{
  "train_examples": 15625,
  "time_shift_ms": 100,
  "input": "waveform_16khz",
  "hidden_act": "relu",
  "kernel_size": 3,
  "wave_strides": [5, 4, 4, 2],
  "optimizer": "adamw",
  "beta1": 0.9,
  "beta2": 0.99,
  "lr_schedule": "cosine",
  "warmup_steps": 330,
  "weight_decay": 0.3
}
Rows from block 5, named by matrix and row number. Each number is 128 + 32 x the weight over its row's rms, rounded and kept within 0 to 255. All counts start at 0. Numbers have three digits each. After the name is the row's rms in percent of the matrix's.
# c10: first pointwise conv (model.blocks.5.c1.0.weight, 320x320x1), inputs 0-53
c10.74 113:172099119091121110126161084119068172065122075132113126081115154084115149119127108116137117157154127126127117169115123128077089130063074095151156148123128158127176
c10.75 087:146106119100132105123123094138083137052133100119138100072071129044115126113129098113110092117121113131103142127152144111065079158051070077122128124161117128100115
c10.76 097:131091113088124094114130088134066142070137082120140132075107135081113120112128103114129105141127110125115128126136133108059089155076072092141153147151124152098157
c10.77 106:166107138094121122120164083127072165058118081139125131069100126077114159122127108115145121168153125123125124166122123112079091134059077096148156145140129160133171
c10.78 088:127094105098138102112101092138095127067129099102143132075095120054118123101126120117121111118123124138117135123136137116058064151047054065113124138152111126095121
c10.79 084:128089115098131095110111092120092115072130099107128110065075108045110121098117099117107111103132126123108130115129132106060068139046065059109126117133116113104121
c10.80 085:153107112129195124176131101178098141103173114170155188096122142102178137160179175173173111151136099169100179124170174124098092161100108085181177125156126140126187
c10.81 105:090168160160178169146110172171163140177168163166184154169140134131197158184174140169156155169187145172107167143176177119130130182135128144173184124179150139101188
c10.82 112:103167154173178161156102172169162142182172160154171148167144138154189158181166136161147164157166136162113163138170169105145143171162152165180172120176153137119189
c10.83 096:088175158153164162130116165167164127195170147139182133181154142140169146163152138151124153178182166176112167147181178108140121193117110130142165154182156170098150
c10.84 082:134095106118179111170141088176083127100175101175169191109110130099166128154173169181167093148142109175099167135164178132105100169093104090163170133156122145124187
c10.85 100:081174170188148161130108165157163127189156178137163122191150132169168154158149111131123170147165156150113159127156155098168184162195165190162155138165173143118152
c10.86 122:101154149164174150146115161169163131181173157152175155158150134166183156179167144169154148155164148172115173135166171133135150171157136176161161126173147138096164
c10.87 111:145130145119187143162129117181118133129177112167171165118111134096168144167178176164161155159149123173115189130178179133115093176101109082175171116160120131111167
c10.88 086:145098110094178112163150085173070129085171083177174186099088141083164128156181163169168101140137128169123163138168163143089091165087097085159177134171122132118186
c10.89 097:125115142131179130151122122178110123130188113159176161123115117107155143152171155156159138155154126184112189130197182126101105204099109089168179147186129139112154
c10.90 107:113167161169171161148107173176172129186166171157176151169150136151199166174171140156150162157182144155118170138164172106147147167165152169182173107157149136118177
c10.91 103:105148160176172150154116152176160136177171162151172152147146130163187138159173152159140147141169150174134178129166178110142150169166149161177174137162140136117166
c10.92 108:079146142149177144148118143170147123187182150158160150148137124134170140177170130162150152155171159177125178134172182111118131180144127147166182132174152154087169
c10.93 082:149105121118179132176146092168097146085178115184158184113112126104167131164173184166181105154154118170103176141173167115088103156098110095158176147161131133129195
c10.94 102:128104110117193124166133099173086122111179105162164171107109135099171118150177177161170115149130108168108174132174182129111101169104117101173174131174125129129177
c10.95 098:076176168182151165143116174167173133197160180147149132186155127164167166159151126149125164168183171155116165148162160102132158158158142182168173132150153151096149
c10.96 106:100167157168180166151112158174163130192168163161163138170148126136185159174169135162146162158180147155119164131168162104144135159130123139173180119159176141081177
c10.97 090:120108135104188132147138118183098128119180097154194161119100118092161132143159155151145131151154128179115181128181175125096088196098107097162167144190116134115160
c10.98 106:088168174183157169144108171162165131185171173151150136183153125153161155162152134147142162162179167165132165135165162095130150155148127177166173129159159143071162
c10.99 093:082165174175170155152122168165163130202167166154154132181131119127176151168161142150141171147191184159125172136158176095147126155131119149174167132160157139083154
c10.100 109:107159165181167159155124168171161138181164166157166142172147133162172160164170132158147163156174164163129166142160172112141150156163143174175169131162161134094157
c10.101 089:076174171185159165145117174161185146193173178150171130186140126132174166168152123148135173167195173158125163145161174095132130170147126142164162118157157145088147
c10.102 093:085172158163177161141108167180154128185168143151191163165133123129187159182160139168146154161176132174114170138177174126144115172135123130163167121177147137107180
c10.103 103:079161169186155155135103174162169131191171179155156125186147124148172155169164127149132161157184160160119163139165165094133140157150129173165172130161158143079150
c10.104 095:101178171181156178144105186160177134203172176144174128176146135134162163169165121149127174163186162166121157140157171108157141156141127141158167125163171153106157
c10.105 113:101150147166187144166108155181157126172174159166172159147155130155189141182185151161154147140158130171117171129177171130131143178166153156168179131169134140114186
c10.106 080:129091118112188119148133094166082121096171106159175158117103135098159129152181165145153100144135105181093181115175176132099096184105110080169175130171130128123170
c10.107 093:134121138118191136160136109180102123117193109169177164118120122098163130153174166166163132148142136192121185135187190123101104189102109091169180136169123129115162
c10.108 112:102166172185168164150120168167167134198170172149155135173157138160169150163163143147139171149179162165123170133164167104148155156165142181163158134160148141098157
c10.109 091:081136147156172147156120153177149126188187149144173130145138119141177133171171136148140144142167161179121173126171176102139145180166147154184181119176150141101163
c10.110 075:143096093111166111148131078156073126087150087171146172115096126089163129152163177155164101156138102163108163121159161105082087176085110087165172133162126136117179
c10.111 082:127110131103181132162129101171098128116172104158184153114110121091159137147173154149152127159150129163107177127176169127111090193092116095162177142186133132117164
c10.112 101:086160160170159160144118158167163128189167166146166134167143138168179159163161116154139154154179151151122166138160167098152159151175154164184183114150165155128179
c10.113 104:091163161173160165152100165164171130180166179154152140184134102139174153168165140155149170148177166160133166133162166106129130168127113147169160123161159140066157
c10.114 098:081168160173154167134110165154173128190157168131177129163148141163163164166145107139122167160170145166114157133166163116165159167179166177172161127169165146125165
c10.115 064:090098116099148116111102100170092107117169099095174117133085132067116124104135112097097116160142106151081160113179167106099081203102114083149158129193143157128149
c10.116 097:091162172180164172150117171174177139189166180161163135184147116132170160162161136156146173168187163168117163134162165105141134163129112148164165118158162133079152
c10.117 099:098175168176163159149110165174165138191169178149152132170136128139172164169168133147134164168177160159121160136169164093132137157141120151172174114146157145081164
c10.118 114:095177176187164164148106176158169127186168177146158131175144128174167149160153115146133169151159150148122153135156165120171176150188177178165163126153160142131158
c10.119 104:091173170171167160155107168176167130188167175170156143180141120132176162163164134160149162156192164161132168134169167116129130154128123149170174130158165137075162
c10.120 104:099178169173163169146117164167171136204160163146163138165159133163169160160158128147138177162175158155126165147162164107146149150152134165166168129157175153092148
c10.121 109:102160167174175160157117163173164142185172162161153151168145130133181148165161140160146174150190179160143167132162171120161128166119092133175174132163160145073159
c10.122 135:112166157168167164140124168166168135181169167151192149164156139168186158184170131144145153151160149176124170145177168122139153187154135163160159119186150139095164
c10.123 102:120166167162177158149116151176149132177174146163166158149149134125181138170163151160158151155179168173148167141168166133117113182100101114173176145171131158101168
c10.124 105:090162170178164159148110161171160123190172174157149145174144114146175144164158137153140168149178169159131162136166174117137141158135114163174165135156146133068152
c10.125 091:080161169177162156147119167169164133193165180159165136174143124143183156162166136161145167161185164166128160133164163111137143163132120150178174132159152142088161
c10.126 143:113151143164180148154112156175163132178175157166167167151147129152187154190179145164157146155162139172120169134170175113118146184144120155170174116179152134082179
c10.127 101:090159165184168156154120169165168140182176180159163143179141127142183146163169140159150175160190164161124173139160171115138132165137118151176166115164156136098154
c10.128 105:087159162199171157152122150170162134199175178144151144160156131163174149159161138151132167145176161167140167132168173123156153158159145157170170132159151151101158
c10.129 111:101169159172166164154118167165173133204166173147156138167154123171180155168164131151144168160172149160122160143157163106144169151169140180167165123147158133101171
c10.130 101:099173168173170168149107169172175137190175179161166142180150117144178153160160130156151168159184170158131171137167166111129135163121105151166161130166169134072156
c10.131 100:079160144185180140144106140173146119166177163145196149154145134165182147159164135159140139149165122177105170121169167122137149179179162181165179140175140157129187
c10.132 099:099158167176173154157126157168169133184169162160167139163134137143186153171168144169148164156185161165122175143170174110121134175150131144178177123172147140087163
c10.133 084:144130145118186140160145106178100131110182113171174155109122133107166140158167171158168134167145124179114181136184173124099093182107117097173184147165127143125167
c10.134 085:126093099117196128159136087180079138115178105163143170101104147113165117162175177157182106150113112167105173147158178098110102156108120094176179127161124153122173
c10.135 100:095119116145172119157114109173108112170175146150171174137135145166177112159168143179145120127165146178124165110169175142133152169183159172169179140162135164132190
c10.136 108:144137149113184141169127117187108140136181106172173166125108138108176140169177173169169145167153138179118179139185179127117102181109125097172178129162135140120169
c10.137 075:093119125124167123157109124162110101174175118146197150172120170134190111154167150152147115151182149176118167107183174128119108190148131155151163141189134157122190
c10.138 108:131132141126182134167128114184108124122188122169183164124114128106164147161168167160156143154143136183115178134195187116110111197112114100169181149184130136123160
c10.139 084:146103111127193128179141094176096140093181108183155179110105138104172139165180179168175109157120111174106186134173173133109102166111114090182172124158131133113190
c10.140 091:076170176186159161141107173160182126188172183153159130193147118143178154167159127144144173166185162161129158140166170118145136158148118150173172131155168136091153
c10.141 104:092170163184175166145101175163170126193164177154161154172159136163190156179168142152142160163173145158116157136156168105134157153156145158171183121150157145109179
c10.142 110:119166155158178167149120167175169151184173156172179151164139144139193162192169143168167162169171141168124168147171174118131129178135132150171176114176150136110177
c10.143 079:142073088109178104161141072158057116079164101171162178106093134089149112146167171154166100145137103161108153124160165118109102158102124092158170128147123124126178
c10.144 116:094155159155183153157114166176156134183172160173159153157129126137195150178176146166162160156168153162120177135173176106139135174132115142174180114159153128097182
c10.145 080:144116140130190140172138100177111139115176124178152172115117134116171140161174182165172137157132127174107181144165180125111105176100116094184185123159129129112192
c10.146 116:099161165187169152154121158169160140179175176153167143149166134168181156170164141154150162156168142158132167141158169117139162153172155173182181135166152143113177
c10.147 088:080169163180169174143108170172169138193165171147168134185128141148177151163154124155135168170180160161126165143169164113173146154157142148174162115161169148117158
c10.148 106:123083105114184092163127091173080113150169121169176174162107136120169109144177178168165095120154124176130170100175175137137115176134130118180169155161148155121181
c10.149 089:111135145133163142132138136170121145178174128123211108172140163133140148135151130142122129149161143183113174143189181122141113203117123136165163149208161172124166
c10.150 098:095180176185160184144122180159174131197168177150169140178152139149165156157162122154147183170172156152128161146157158119162145145150135145157154119152171139100145
c10.151 110:101160158177176164155106168163157139179174172151174153164150137171191158176175127164144160156163135160119168131162163114148156159168156178175164120159149143119180
c10.152 059:157110131101157147131156093136086140102153085118175142133097145085110136154134128122137119185174145153126151138168148103095076191078108088144137153209135162132142
c10.153 100:128095118113185103167126111174092119161175108171150182136107134106168118159180184174167116138161166168142178112169181126125113156120114113186175136152142160126191
c10.154 088:073162153173169154156104170178173119194177168154180123168127104136183155168163124148138157148187154164110168130175172103121125172143117151165179125164156135074152
c10.155 094:095141142151178140150120138179144119189181148155164158156134135144192132173165162158149152143181163168122184112177179116134142188142127131169178151162152150117164
c10.156 122:088159155164178152141118148175154130189174159161174157157150139162189150179163132155143153163181146172124169138174165130128153182158133165160167122173150140098165
c10.157 079:132079084111183105161137070168073130098169105171146178097099132105161114149168166164171102139125110159096173122164169115113093168101110107170171131162125137137179
c10.158 083:064163157168169160149102162168156113190173164138177127176148114142182153174168116145133148155183163158112166119171168092146135155159139165168165139152144158106157
c10.159 104:121089105119182096166117091172078109166179119166171171154111142124170103145178174171165086111145128172110171106170177138139129169131138123189168152165150162127183
c10.160 065:112072104064112080099121064119067112157119060098081114154095114066095104103103104098105063100145141096100103092097108056088094138101081089135132152128143177115103
c10.161 079:068165144172133164092085192141193121186132179147116140152148129147161142152119093140118138152160164130109125126117120064086090130077087119094117114119123125079102
c10.162 083:115186164201133178102147174150174164178138181143146128121176137117149179156131094125146159173157163146123147185145135098098096174092098097132143145158140140111125
c10.163 106:052141147166127132121084140133166077174135156121135123156106114153125083112123109117123133110124142129103133113130131062171158151177173161109109102155132122110079
c10.164 088:123194177200129186103106198147190170198151198136132101143183141125133172135120120112121182193160156139126142190146141120101095165089105104138140107156159116101124
c10.165 065:057158128156147138081057176151157112172151165153134121169128110132172106156129089124134111131159122154065158134151146071097093168091083131146155126165131143095124
c10.166 060:104125149119108115123103114110121107131111118102082107109093107058100129097097118088120122135185169105114118124113125064109077135085098082132124127141138149113094
c10.167 068:068153125167099118084094173113155118218107160107118111208099106104085108116096098108106117107164195106126113120124116084086078151093101111133129148141120157106099
c10.168 067:106187161193113159090095166113181142170107168119101122133182149124137162144093072109117139181181128106091119174117109041106083141075086102125134134124148132110090
c10.169 116:047165152177132160127099171136174105172134167112124096162127120178124094122119078110104142127119134133122131126131138061188167150176161165082090108165141115121076
c10.170 061:115129124117107114127115110119118118124112116112093114095094111062101129092102109095103127142162171100127109135107115085075077142083077071136139139129127152122118
c10.171 095:091180166179142175110121170144192138195149181127136111169140125179145126113127098115119154166152167144116138151148139119169136163169160177084103120162124138116099
c10.172 065:086132119153118115101095154118146113206115156111106114179091111107128081126108096107098110088167165116118109097112101061112095130088088108127138156129155165108093
c10.173 078:102170161197145170107094181151194137202152178140129112149179150124150159158117102105141154184161152132109147165153148072102086161090096102137140131150181141085123
c10.174 076:100155143180126153087092177120166129210124170130112094180139103112131120119111086100110143149187178124137118128122125104104088145092089105120129134135170124079105
c10.175 114:075183156181144175116113165154183135161140181141151117157144131198158116133129111112125145147130134132109142141143140102177163142177171171077080110135120113133084
c10.176 067:075151144156106131101071173122153125199103159103093112178093128122106096126107091109087122112192199115177107112106104069093078144076080091107134159130139144110112
c10.177 065:081160152177107152104096183122171130151129186118109106112114097083088104099092096101106131120180185111143125144108113072081072150070072083131140117141089126115086
c10.178 070:125085102084111088121120109111087111193110083117086106189085117072094105097108101101102087114155175115135117099109103082116094129092097086131123174127180174122104
c10.179 082:160082096088114096144163096117086161153118081148111137124120103092119157155130110120156087131160149128148119136118118103081093123106090112173159156119160167109144
c10.180 074:151107122109140125128149117133116179161141122130142121125144126089112160134131133116141151164176198149123149165146150083092085169080102095154153151168092168120111
c10.181 085:128176163192138165101122165155180171189146173148151125121169124138155170162131095125144169186141154147110148178147151065086075180077094105131156118162128134087112
c10.182 107:174154158151123157128157138129134183124133147153133127109153166115119185142122125121159164184157163125126134192134125131099106151096101113173182161145132163147173
c10.183 119:047147149159122137112086149129159088178126160112136117159094124153116081112116094112113140113132145118125127106125132064200174149187176167096072112151153105129072
c10.184 132:189123134121124133145173127127116180122131115157123156122145152112118173153137140138173140163155149126142129168128132154112113138104124110173173166137132163153177
c10.185 118:166182160182142182131134161138181174162140169158133133132173138131145184164142126136153157178153160142131143183144142105096089146089084111144155130141129138106137
c10.186 066:156101132101126141128177097116097177080125082139111128095131120078110141115117103123157115151155149117124124155128131095092080132084093087145141161141130151148130
c10.187 114:078160160187130151134083177138184097179141178128156131151116131175139103128126124120129151115126137140119128112142141101191170156181170175105095099158153104125094
c10.188 116:049163160177126158113096167125174101170138168112143098153129126175125098121117080100107144138132128133113126134141134078179155150176169170097111094165128123111095
c10.189 066:164094115112144105105159093133095164092151087127135126104112097061116157127118089115121111132139147148120145147157131072070072171083067071136153153167104150133119
c10.190 074:150116128103132134114160111133114180107146114118131110099152097084108158121112103108124137176143155140116138174137147098088091171079092082131152151156102156133126
c10.191 104:057152148179121140109074153122159071186127164112121118162107116162123082121122116114120144121146153132113129105125134059160138142159157168104105101147122125079090
c10.192 113:156179163176128171121150163134176183161139169145145120112167134121120184146127112111142178189164172133140135182139138117073089153082083104150159138148087138114141
c10.193 129:178122129113118126149169108109104171107116112162115145103132141110107160158136143117154134154141148117132110157122115154099104125099105110175186165126121163146186
c10.194 113:091167154164152162143115160152168126163146161132145138157132116184147119137138108149117140132120133139109152138148146098182170137185170168061070103152124117136070
c10.195 063:129108127079095110101137095101085143091110098104089096086100118055094118095084104083111097110157148104122113142107100066079082141083075079129122154132135139134100
c10.196 065:098176161174116175089131153117165144155118156125099108121168085085094156116091082092105146190155138104091113170107101065099074141078078086120134134138126145116096
c10.197 127:172164161165130173135157155128158177147126154160130131138169148119138184164131124129156155174164146128130126172133129120107116139107112115179182165135139163140173
c10.198 074:153090125082100122116172081117085172085100094149082118090139139073102142088106099096151098148146128098123120173099108096101094129093097099153167150124112154135134
c10.199 104:086159168187141153130089173144188101171153190125167125155080133152130108128135124121132164112126160137127150103148149096185163169189169162128111091175135103110091
c10.200 082:127135138113157139124147136156110154152152121137152147120115127087135164143138144140147159169174176155134153142166159100109083178083097090165164161174141179143151
c10.201 084:124124147120152125135150130147117142142157131142151151116114126089139161131140137145144161158168182144135157142157147100111096173085097096154172161180148167149155
c10.202 091:165130150124137132140157101149101171098140105165142148141131143102136165141135135147162121166144129138114138180133141108074095156087093094167166173156137169141172
c10.203 114:098166154170155171138119147165172126173164159146186134162134144182158117147158133151121158143146132164139153140174170131182169157189179175101079106171141110130087
c10.204 090:152140149118151142123145116145116161134149119145155131122111137093136152131139138122141152171174159150134158168157152102094086178087103099168171176166132164145161
c10.205 090:166113130095145123131158104151102161099153100142151109115125121100128149125138141126139122163152129158125149162150153125088085179089100106167169164174138162154168
c10.206 120:092162171162139170133092161143168098174151160132165154163111142166144112148138135147140150123142155158142152120161153102193172163189173175101092095173154104123104
c10.207 095:136163155169155163110148148165162174153164162134165124132154132108152149156131113137149142168172142162133166180166153098097084187082087103153167144180160149135145
c10.208 093:169123139115148134148153101142095184093141105162141150132139143100143162148149144146165115160138122145110142175141147105077087147076095096162165166144135161140169
c10.209 093:175130138123149132153161103144105184099153102155145154136127137101136165138147147145162128170139131142116147177144141111081095158085102104167168161148141164145166
c10.210 092:152119142122148147128145124149118166152151130136152132128128141081123152136139131132147154174175173146147150171159145114108082181081100093167161161162135161149154
c10.211 075:129139146123141142127149150157124143141152132133138122117110127085128158118136138131131148167174183139128156150155160088107088178092103095156170168168153195149161
c10.212 089:144124141107153135132134111154109159126148117149150143116121142094144156136147151128154147170179172147141145158159148097096090182089100089152173161173141172153161
c10.213 083:121121130119154128133151129151111159163156124146150150112120127095133149146142148148138140159169173161127153143168157091115086187089106094167172160182157184138159
c10.214 082:117137141109157130137143132153120144150152115132155149103110121087140157145155142141147146173173182157122152151151156073106078190081109094155167161173156182150156
c10.215 080:121140147132145133122152130159125152135153133139147139106112116077136156125147142143157158178180194149146160161152146093114090174089112096155161162174157171148165
c10.216 078:155129142108161133124160119168107156140158111129161125116106137093138167115137145137145151173152179151123155171159157079134099196098099094165164148183161173149146
c10.217 081:134129141119159140132135140145121136161161125144146147118108122089141155146151139129143153165177184153135152150158159108114086167088102088169164163173149176139162
c10.218 077:122129142124142140122147136143126145149161139140155137117123137095126169134144125128137154179186177140133144151152150108105088183097098098158175160172148182145164
c10.219 087:089153191149144166131125122153137108133155147136159128146086154148143115123141128122126163147143137151122150145158150081204163171199191177137141085190152089131114
c10.220 079:149126155122152127127143121149128150146167123136155127129117143087125166126139133129136161172165171158117156167160160092125087194089107097162173162187164178154143
c10.221 089:125173163189132176146164162129162191130134173151134143133152136120143165162128149136149158183145131122112130189134128112073080144073092107164165159144122172137161
c10.222 102:082154165175139157129075161142170095184144165130171140148105142150134099143137129138126152129140142154132151120148145091204176167190178160112096087171154095116101
c10.223 081:124124129098148135129141133146106155151158107135151147102117117092137151130137146142141138175171169161130154153159153093100089187080100101159176158171137182145159
c10.224 080:132117126107147129127154124162093151149151102133149140095116135086140165132137139137141142162161177148135150150157150078110098185084110096155168153177143171148157
c10.225 128:081157154167147156139119157148165120166151159142172148161117141177152115154160127141137146132133145153139153123163164116181173163185173179081075107168144115120090
c10.226 081:139127134118142138120159128149102147140152105144146145097127130085137153138142134142148146164163178146120149149162152097103093187095099098160169173180142181154159
c10.227 117:117165143167159158138120150167163166158160162160164167111152135128177156187163148161168144175159128159118158165164162112076082174082092096168167122163128138124163
c10.228 096:101179173194132189129124155149172133171149176133176113164138143185158143127129118122126152164132135137113150165143146097194175155203191177082092101165120112141083
c10.229 111:154184170165134174113159164144159194123138160140142109113169145117142186149127117122144168201161145147130146188148147117094098165088100104149159140156121156134149
c10.230 109:116167146175161159140116177161158155169162169147159159150151136134159153160151147159155162162182174157133161153171167091110084180072086111158168112184137145120155
c10.231 075:127127155129135134130144135146124149147155130136137145097113122089133160123135125135139158176171190137134151157154147104108088169087115090163164171165154187154152
c10.232 092:148141151108139143125157121155114157131156102136147135126118131098128156119138140132152143170160175153138152170150155113094091183089109100171172160171139155152161
c10.233 089:157147158136140135119138132151118167155157127133148122125125137089127155127131141123145146171170175152132159175165155086099088180097102096167160153178143180150152
c10.234 085:141129153122152133128154133152114151141158129143158137125128132096142154132142142132145144174169185151118150171158158079117090196082095101159165160184157173150154
c10.235 112:136184168180150180123156169160164175145161174147148142127165146129153182166143129141154167190165142158123154189154150122105093176086103100155165129161128150133155
c10.236 081:138135150128156140128135130155128160130153136140146141096111130081138168141145144142142147181183180150138148158156145096100089179091102092165166167163156175150163
c10.237 089:124128155118159141131144142149128146154154142147156158122123129087147154144144155138154155162171183146138159146165153099112079177079103092165163153172157161125160
c10.238 081:121129141126151130133144129158113154140160131144154145100124143088128153135141131130135154162168177148152150154168150088116095186087105092160175163182136175151175
c10.239 113:074158151163130168112122154138162127168145152114150102166134139179142104120128103114111135141130143131126132142146139111186179132195171184089076101153132117130089
c10.240 127:085153134167168144143090153177169108164178176158165152156133130148175132188171145168139152140150132174108171115170175096127148179143121156170177130161139134087162
c10.241 107:094150143179178133152074155175166104171180171154173160164133113131180124174169142157154153133161123163102175104181179069155141174166146153175169138164150151097158
c10.242 103:123187168189148170110117182158184140176155198130164127173165141156165159171146130150134160159157152149121151141156155104160139172133110167145156146160167144090149
c10.243 093:110154158174184147150092147177166121187179174161165157145123128136156120153172140168146152126151161172134177127183188078138129173132126150179169134179149136095143
c10.244 107:088158150183172138148073164174177102181171171154156150159136109142168125164159136159131151137163141161102165113169170049138167170167136161173152124157144128070145
c10.245 126:112148156156173143158100148175156125168186157172169167150134145133182134189171151172157153135169151168143179134179177095124110179112106132174171129179138128087162
c10.246 071:080191187199151163131079169171181115204173181143154133165146131151151149138155132131127178153170176166101163135166166063141120173118133141162160160182164170111141
c10.247 104:091169151173168145155083150172169118178176178157176153165126126137168133176164141158143161138176147177116172118176177075143130170124094142169167140174153137072159
c10.248 101:114170164185177159150092158182173120165184182176167163136142130130172138161178154171151173156158149180146185144176179063113112180116119124171168127184126148112156
c10.249 080:078161153189166137147093160169177108207169175150161138161118092137162142161167140145129159130167163169122165120167178066161142167178162151169153144165159153099156
c10.250 102:136187190178136176136127164143179146189143176143138144145161154130146162146144140139146177174157171139146145162145141121135113153122128122153156154153157165137157
c10.251 102:119166161179172149154085150186164119173183177165163158151142141136159135170166142154150167150171166172133173134186188073127113185127110131179171135175140141089145
c10.252 110:097150142166180134149080144175150116171178164159178149154128132132179128184168150164142134128143123173109181115183185095132127191138135144183182134164146140098165
c10.253 110:087151139158175139157090155185158115167172149152170141160132118135170130158170144163148143135156144173097174124172176080125141183165142160182181136162143139089170
c10.254 147:097150142169182137152090155184166115165181168158177153149144138129191138186171157172162147138155131176116177124174185095133127179131122139181183139176147137095173
c10.255 092:114162162165159150157087154163174136179173162165149139160142143138171152167158145155150156143159132161108165132160171086134122173117106144180183159159157158100168
c10.256 092:116169172176182166160097155178167131191177176168148163127155132130173140180166153172161173155166179172154172157176174057105106171117110118165167131162127167101159
c10.257 089:076172161187148167108102178145182127184158179123177110189168110170181157162118097144116151146147133151114149125152145110166166171154150173143153154163170158105166
c10.258 078:102178190197159171148072164174187133194168186148168139184144131142154143164167140154136178150180163161118172134167177053126130170116113157155154144175155166091147
c10.259 080:115185160191143171117102156156181141201161183113143120174169159167129154133127117127122162172162146145109152155161151095143130183137128154155160176170171191127146
c10.260 132:102144137157182142163096150179150115162180156171174153156122139139187125180175151167162139133152136177118181119183187094132117186116107141177176129178138142086166
c10.261 105:095140145161176138156079155174160109167178163159167148180119123145171119159178140162142139126158153177114178118180178059158170179159151159166162135178146133100147
c10.262 109:096166151159171146146084150180164116174170159152171156148131147133167135172165157156155147137155142166127170122174169112130122185124115122168179136173153154102167
c10.263 099:102165165162170152157086156177163129168184167155173146151148124139159139159169148166151162151159156169125186142186185052126107202121122133173167139189141160104150
c10.264 134:089149134166165145142099157171158116174179165140179155156132130169175135164159129159139148133146130171120173122179175095153165178169161175145145136184135132122149
c10.265 074:087176191195157161150067168174176114203172182151158144155155129150149146151156134150147184149161150159120165142182162057129118179130129134163158146165169174112153
c10.266 087:073150147177157130148075174168165086197168171139160141178113106144148131149160131146119153126156153163098171102167167059148171178162149166158151130178145132095143
c10.267 121:102154143153177146167100152185165122173180147176162157151126133132180131192183157167166139137161142179128176119181187092127124181118104135172181135162141143093153
c10.268 115:092152140174177146148105166171170122165167178155158143154145126155196142187163145173156145145142136178119166128162173101128153183139115163157171130166145126084169
c10.269 123:088149130164175142148094159187165117170178159158172149162132127155184125176177140168137145142153148179110177116178184097137149194152132162148161129182132127087158
c10.270 130:096148142156181143151100152184152120162180153161184152159130119152182125176172143164152141132154138172105175125175179094133150193156142155178169126184128119098172
c10.271 077:086178184179164158146078166178185126190178176144165137167152147159159145157165137151141175151174151164112170139164170075129125182130125150159159164155159166099147
c10.272 086:100165156188154161126090173154184127192155181133167121174159119160185160172145116138137161154158129157117150131167158103129168177159128171147156133176157152080147
c10.273 085:111189179193143173130112182149184154179150188124139116146183145164170179167133099137126171174152138144137150158153140090127117171127095139153181162164158152098164
c10.274 138:108144137168176141147097153179165118165176159151166149155137132146179134184174151168147139135151138175109181120179182084122141178140116152172175127169141137080168
c10.275 099:103165178181178152155081163174162121178175173156174145162139125138169136164165139154147161151169159178121181126175170063126117187127113151168161143180156142091154
c10.276 128:101136136156178136157088149182156110161175158165189154161132126134172122176175151162144133129152129179109174116182183081132141180159151155183177124171136140104168
c10.277 112:096137133170170129159102144173150113171179161150183146149127115163162116159158122151140143124147140165119172123168173095146172172178170184175154132172130127117148
c10.278 123:114151160169183148163094156179164131174186159156170148157133131130170142174177161163153147142156146177118178135181179076123119186122114133175169145173142144105154
c10.279 118:086137139157170134149089141184152109172183158141193140155123121134163122170167146160124131129141134177108176120186178069126144198169157152190179132184137146109163
c10.280 113:096166169181170153148087169175170121180171169159171153176140133149166138181171144158143152147177150160117166121171177077130130173137109155169164157159154141081164
c10.281 101:104163141183169149139091162165171127185164179145158158164147125157191146182159136166155148144144133168109162125161162100116147174137108160162172138161149129070173
c10.282 124:087144141172177138147098158177151117165178163157184153171144124160175133174173130154139147133147134167101174120172174101157163180173166165161167135174143130126169
c10.283 100:094148154186157152147089173174182103191178182153167143169140108149160131158159142154136158143165148174127167133173173068112152178149117173166154127181133120063140
c10.284 098:093168160177177147147085159178170129182175173154181147156141141143165152155161154157142158146173145173126176134185172063123111202123112130165170145185144149102153
c10.285 132:095145137161182144148092161184161115167177168160160152166140126143187134179174156173147153134153131180103175120175173070121141179138126151176169128165149133072153
c10.286 100:085159152167168140158078147183157111163169170152167145184133138137173137166162159165140161133165138175108177114180175105118122193120114139169178147177138144101160
c10.287 115:095152146154174147158091152177153121171171151160173145151127141135170138193168155170154139136159140173129178129177170103119111183111104131173175141176146141104165
c10.288 082:058143157187156136136084166169173106189160171131188131170099098152139124148154121132119164122144147160094165114171166082158158175181172160150149123177136107112143
c10.289 099:088156161171177142153085157181158111172182176148183147159140106134179128184168141160135151128171135175118172123172176073123130169157146152180176147165137127097170
c10.290 086:109180148178152158120088171159172139184163183131148121171168149157160155171144123144129166164177143164131155152163162076131123176120104139152184142167158158079169
c10.291 101:106163156172158155145085174155171130172157176170142130163165155147203148192152132144153148149153131154118148133150152110140141162114108138157175167157177146085173
c10.292 116:105156155161175148163090148181154125165182156163160153136136136143187139184174168168160151131145133171120174131173180073116111176118115124175180133160122142109157
c10.293 094:088148163184170147146070173167172113198179180147173136160131103130158126173157139152135168135167146164123169134174178072116138189156142158165156111175133135062149
c10.294 104:115167159168170161145088174163169135194173159143151153154138167136174151169161147162145159141171153170128166130170173116119111176104101134178179144165148145098168
c10.295 087:104182164195157171120105174161181128194156196112169111181160109150162160150137116142088160158157142155097160144159157077155142183157150158146164146176163148110160
c10.296 099:135128148131180130164107117183112138156191121153183145125119151108158147152171158161160137162134157180145189138188177088125109189123129103161175147176148164126151
c10.297 097:123169146171161156132089160170174134180167174152161157158145157128171149195161148154151141152159142176131166141170159103122122172113103122175180147169135137088172
c10.298 100:086149140158163136151086147180147097174175155144197133156120146135160121148160134151123130125151142175099174113179180086146155206163171149169166114189137148113164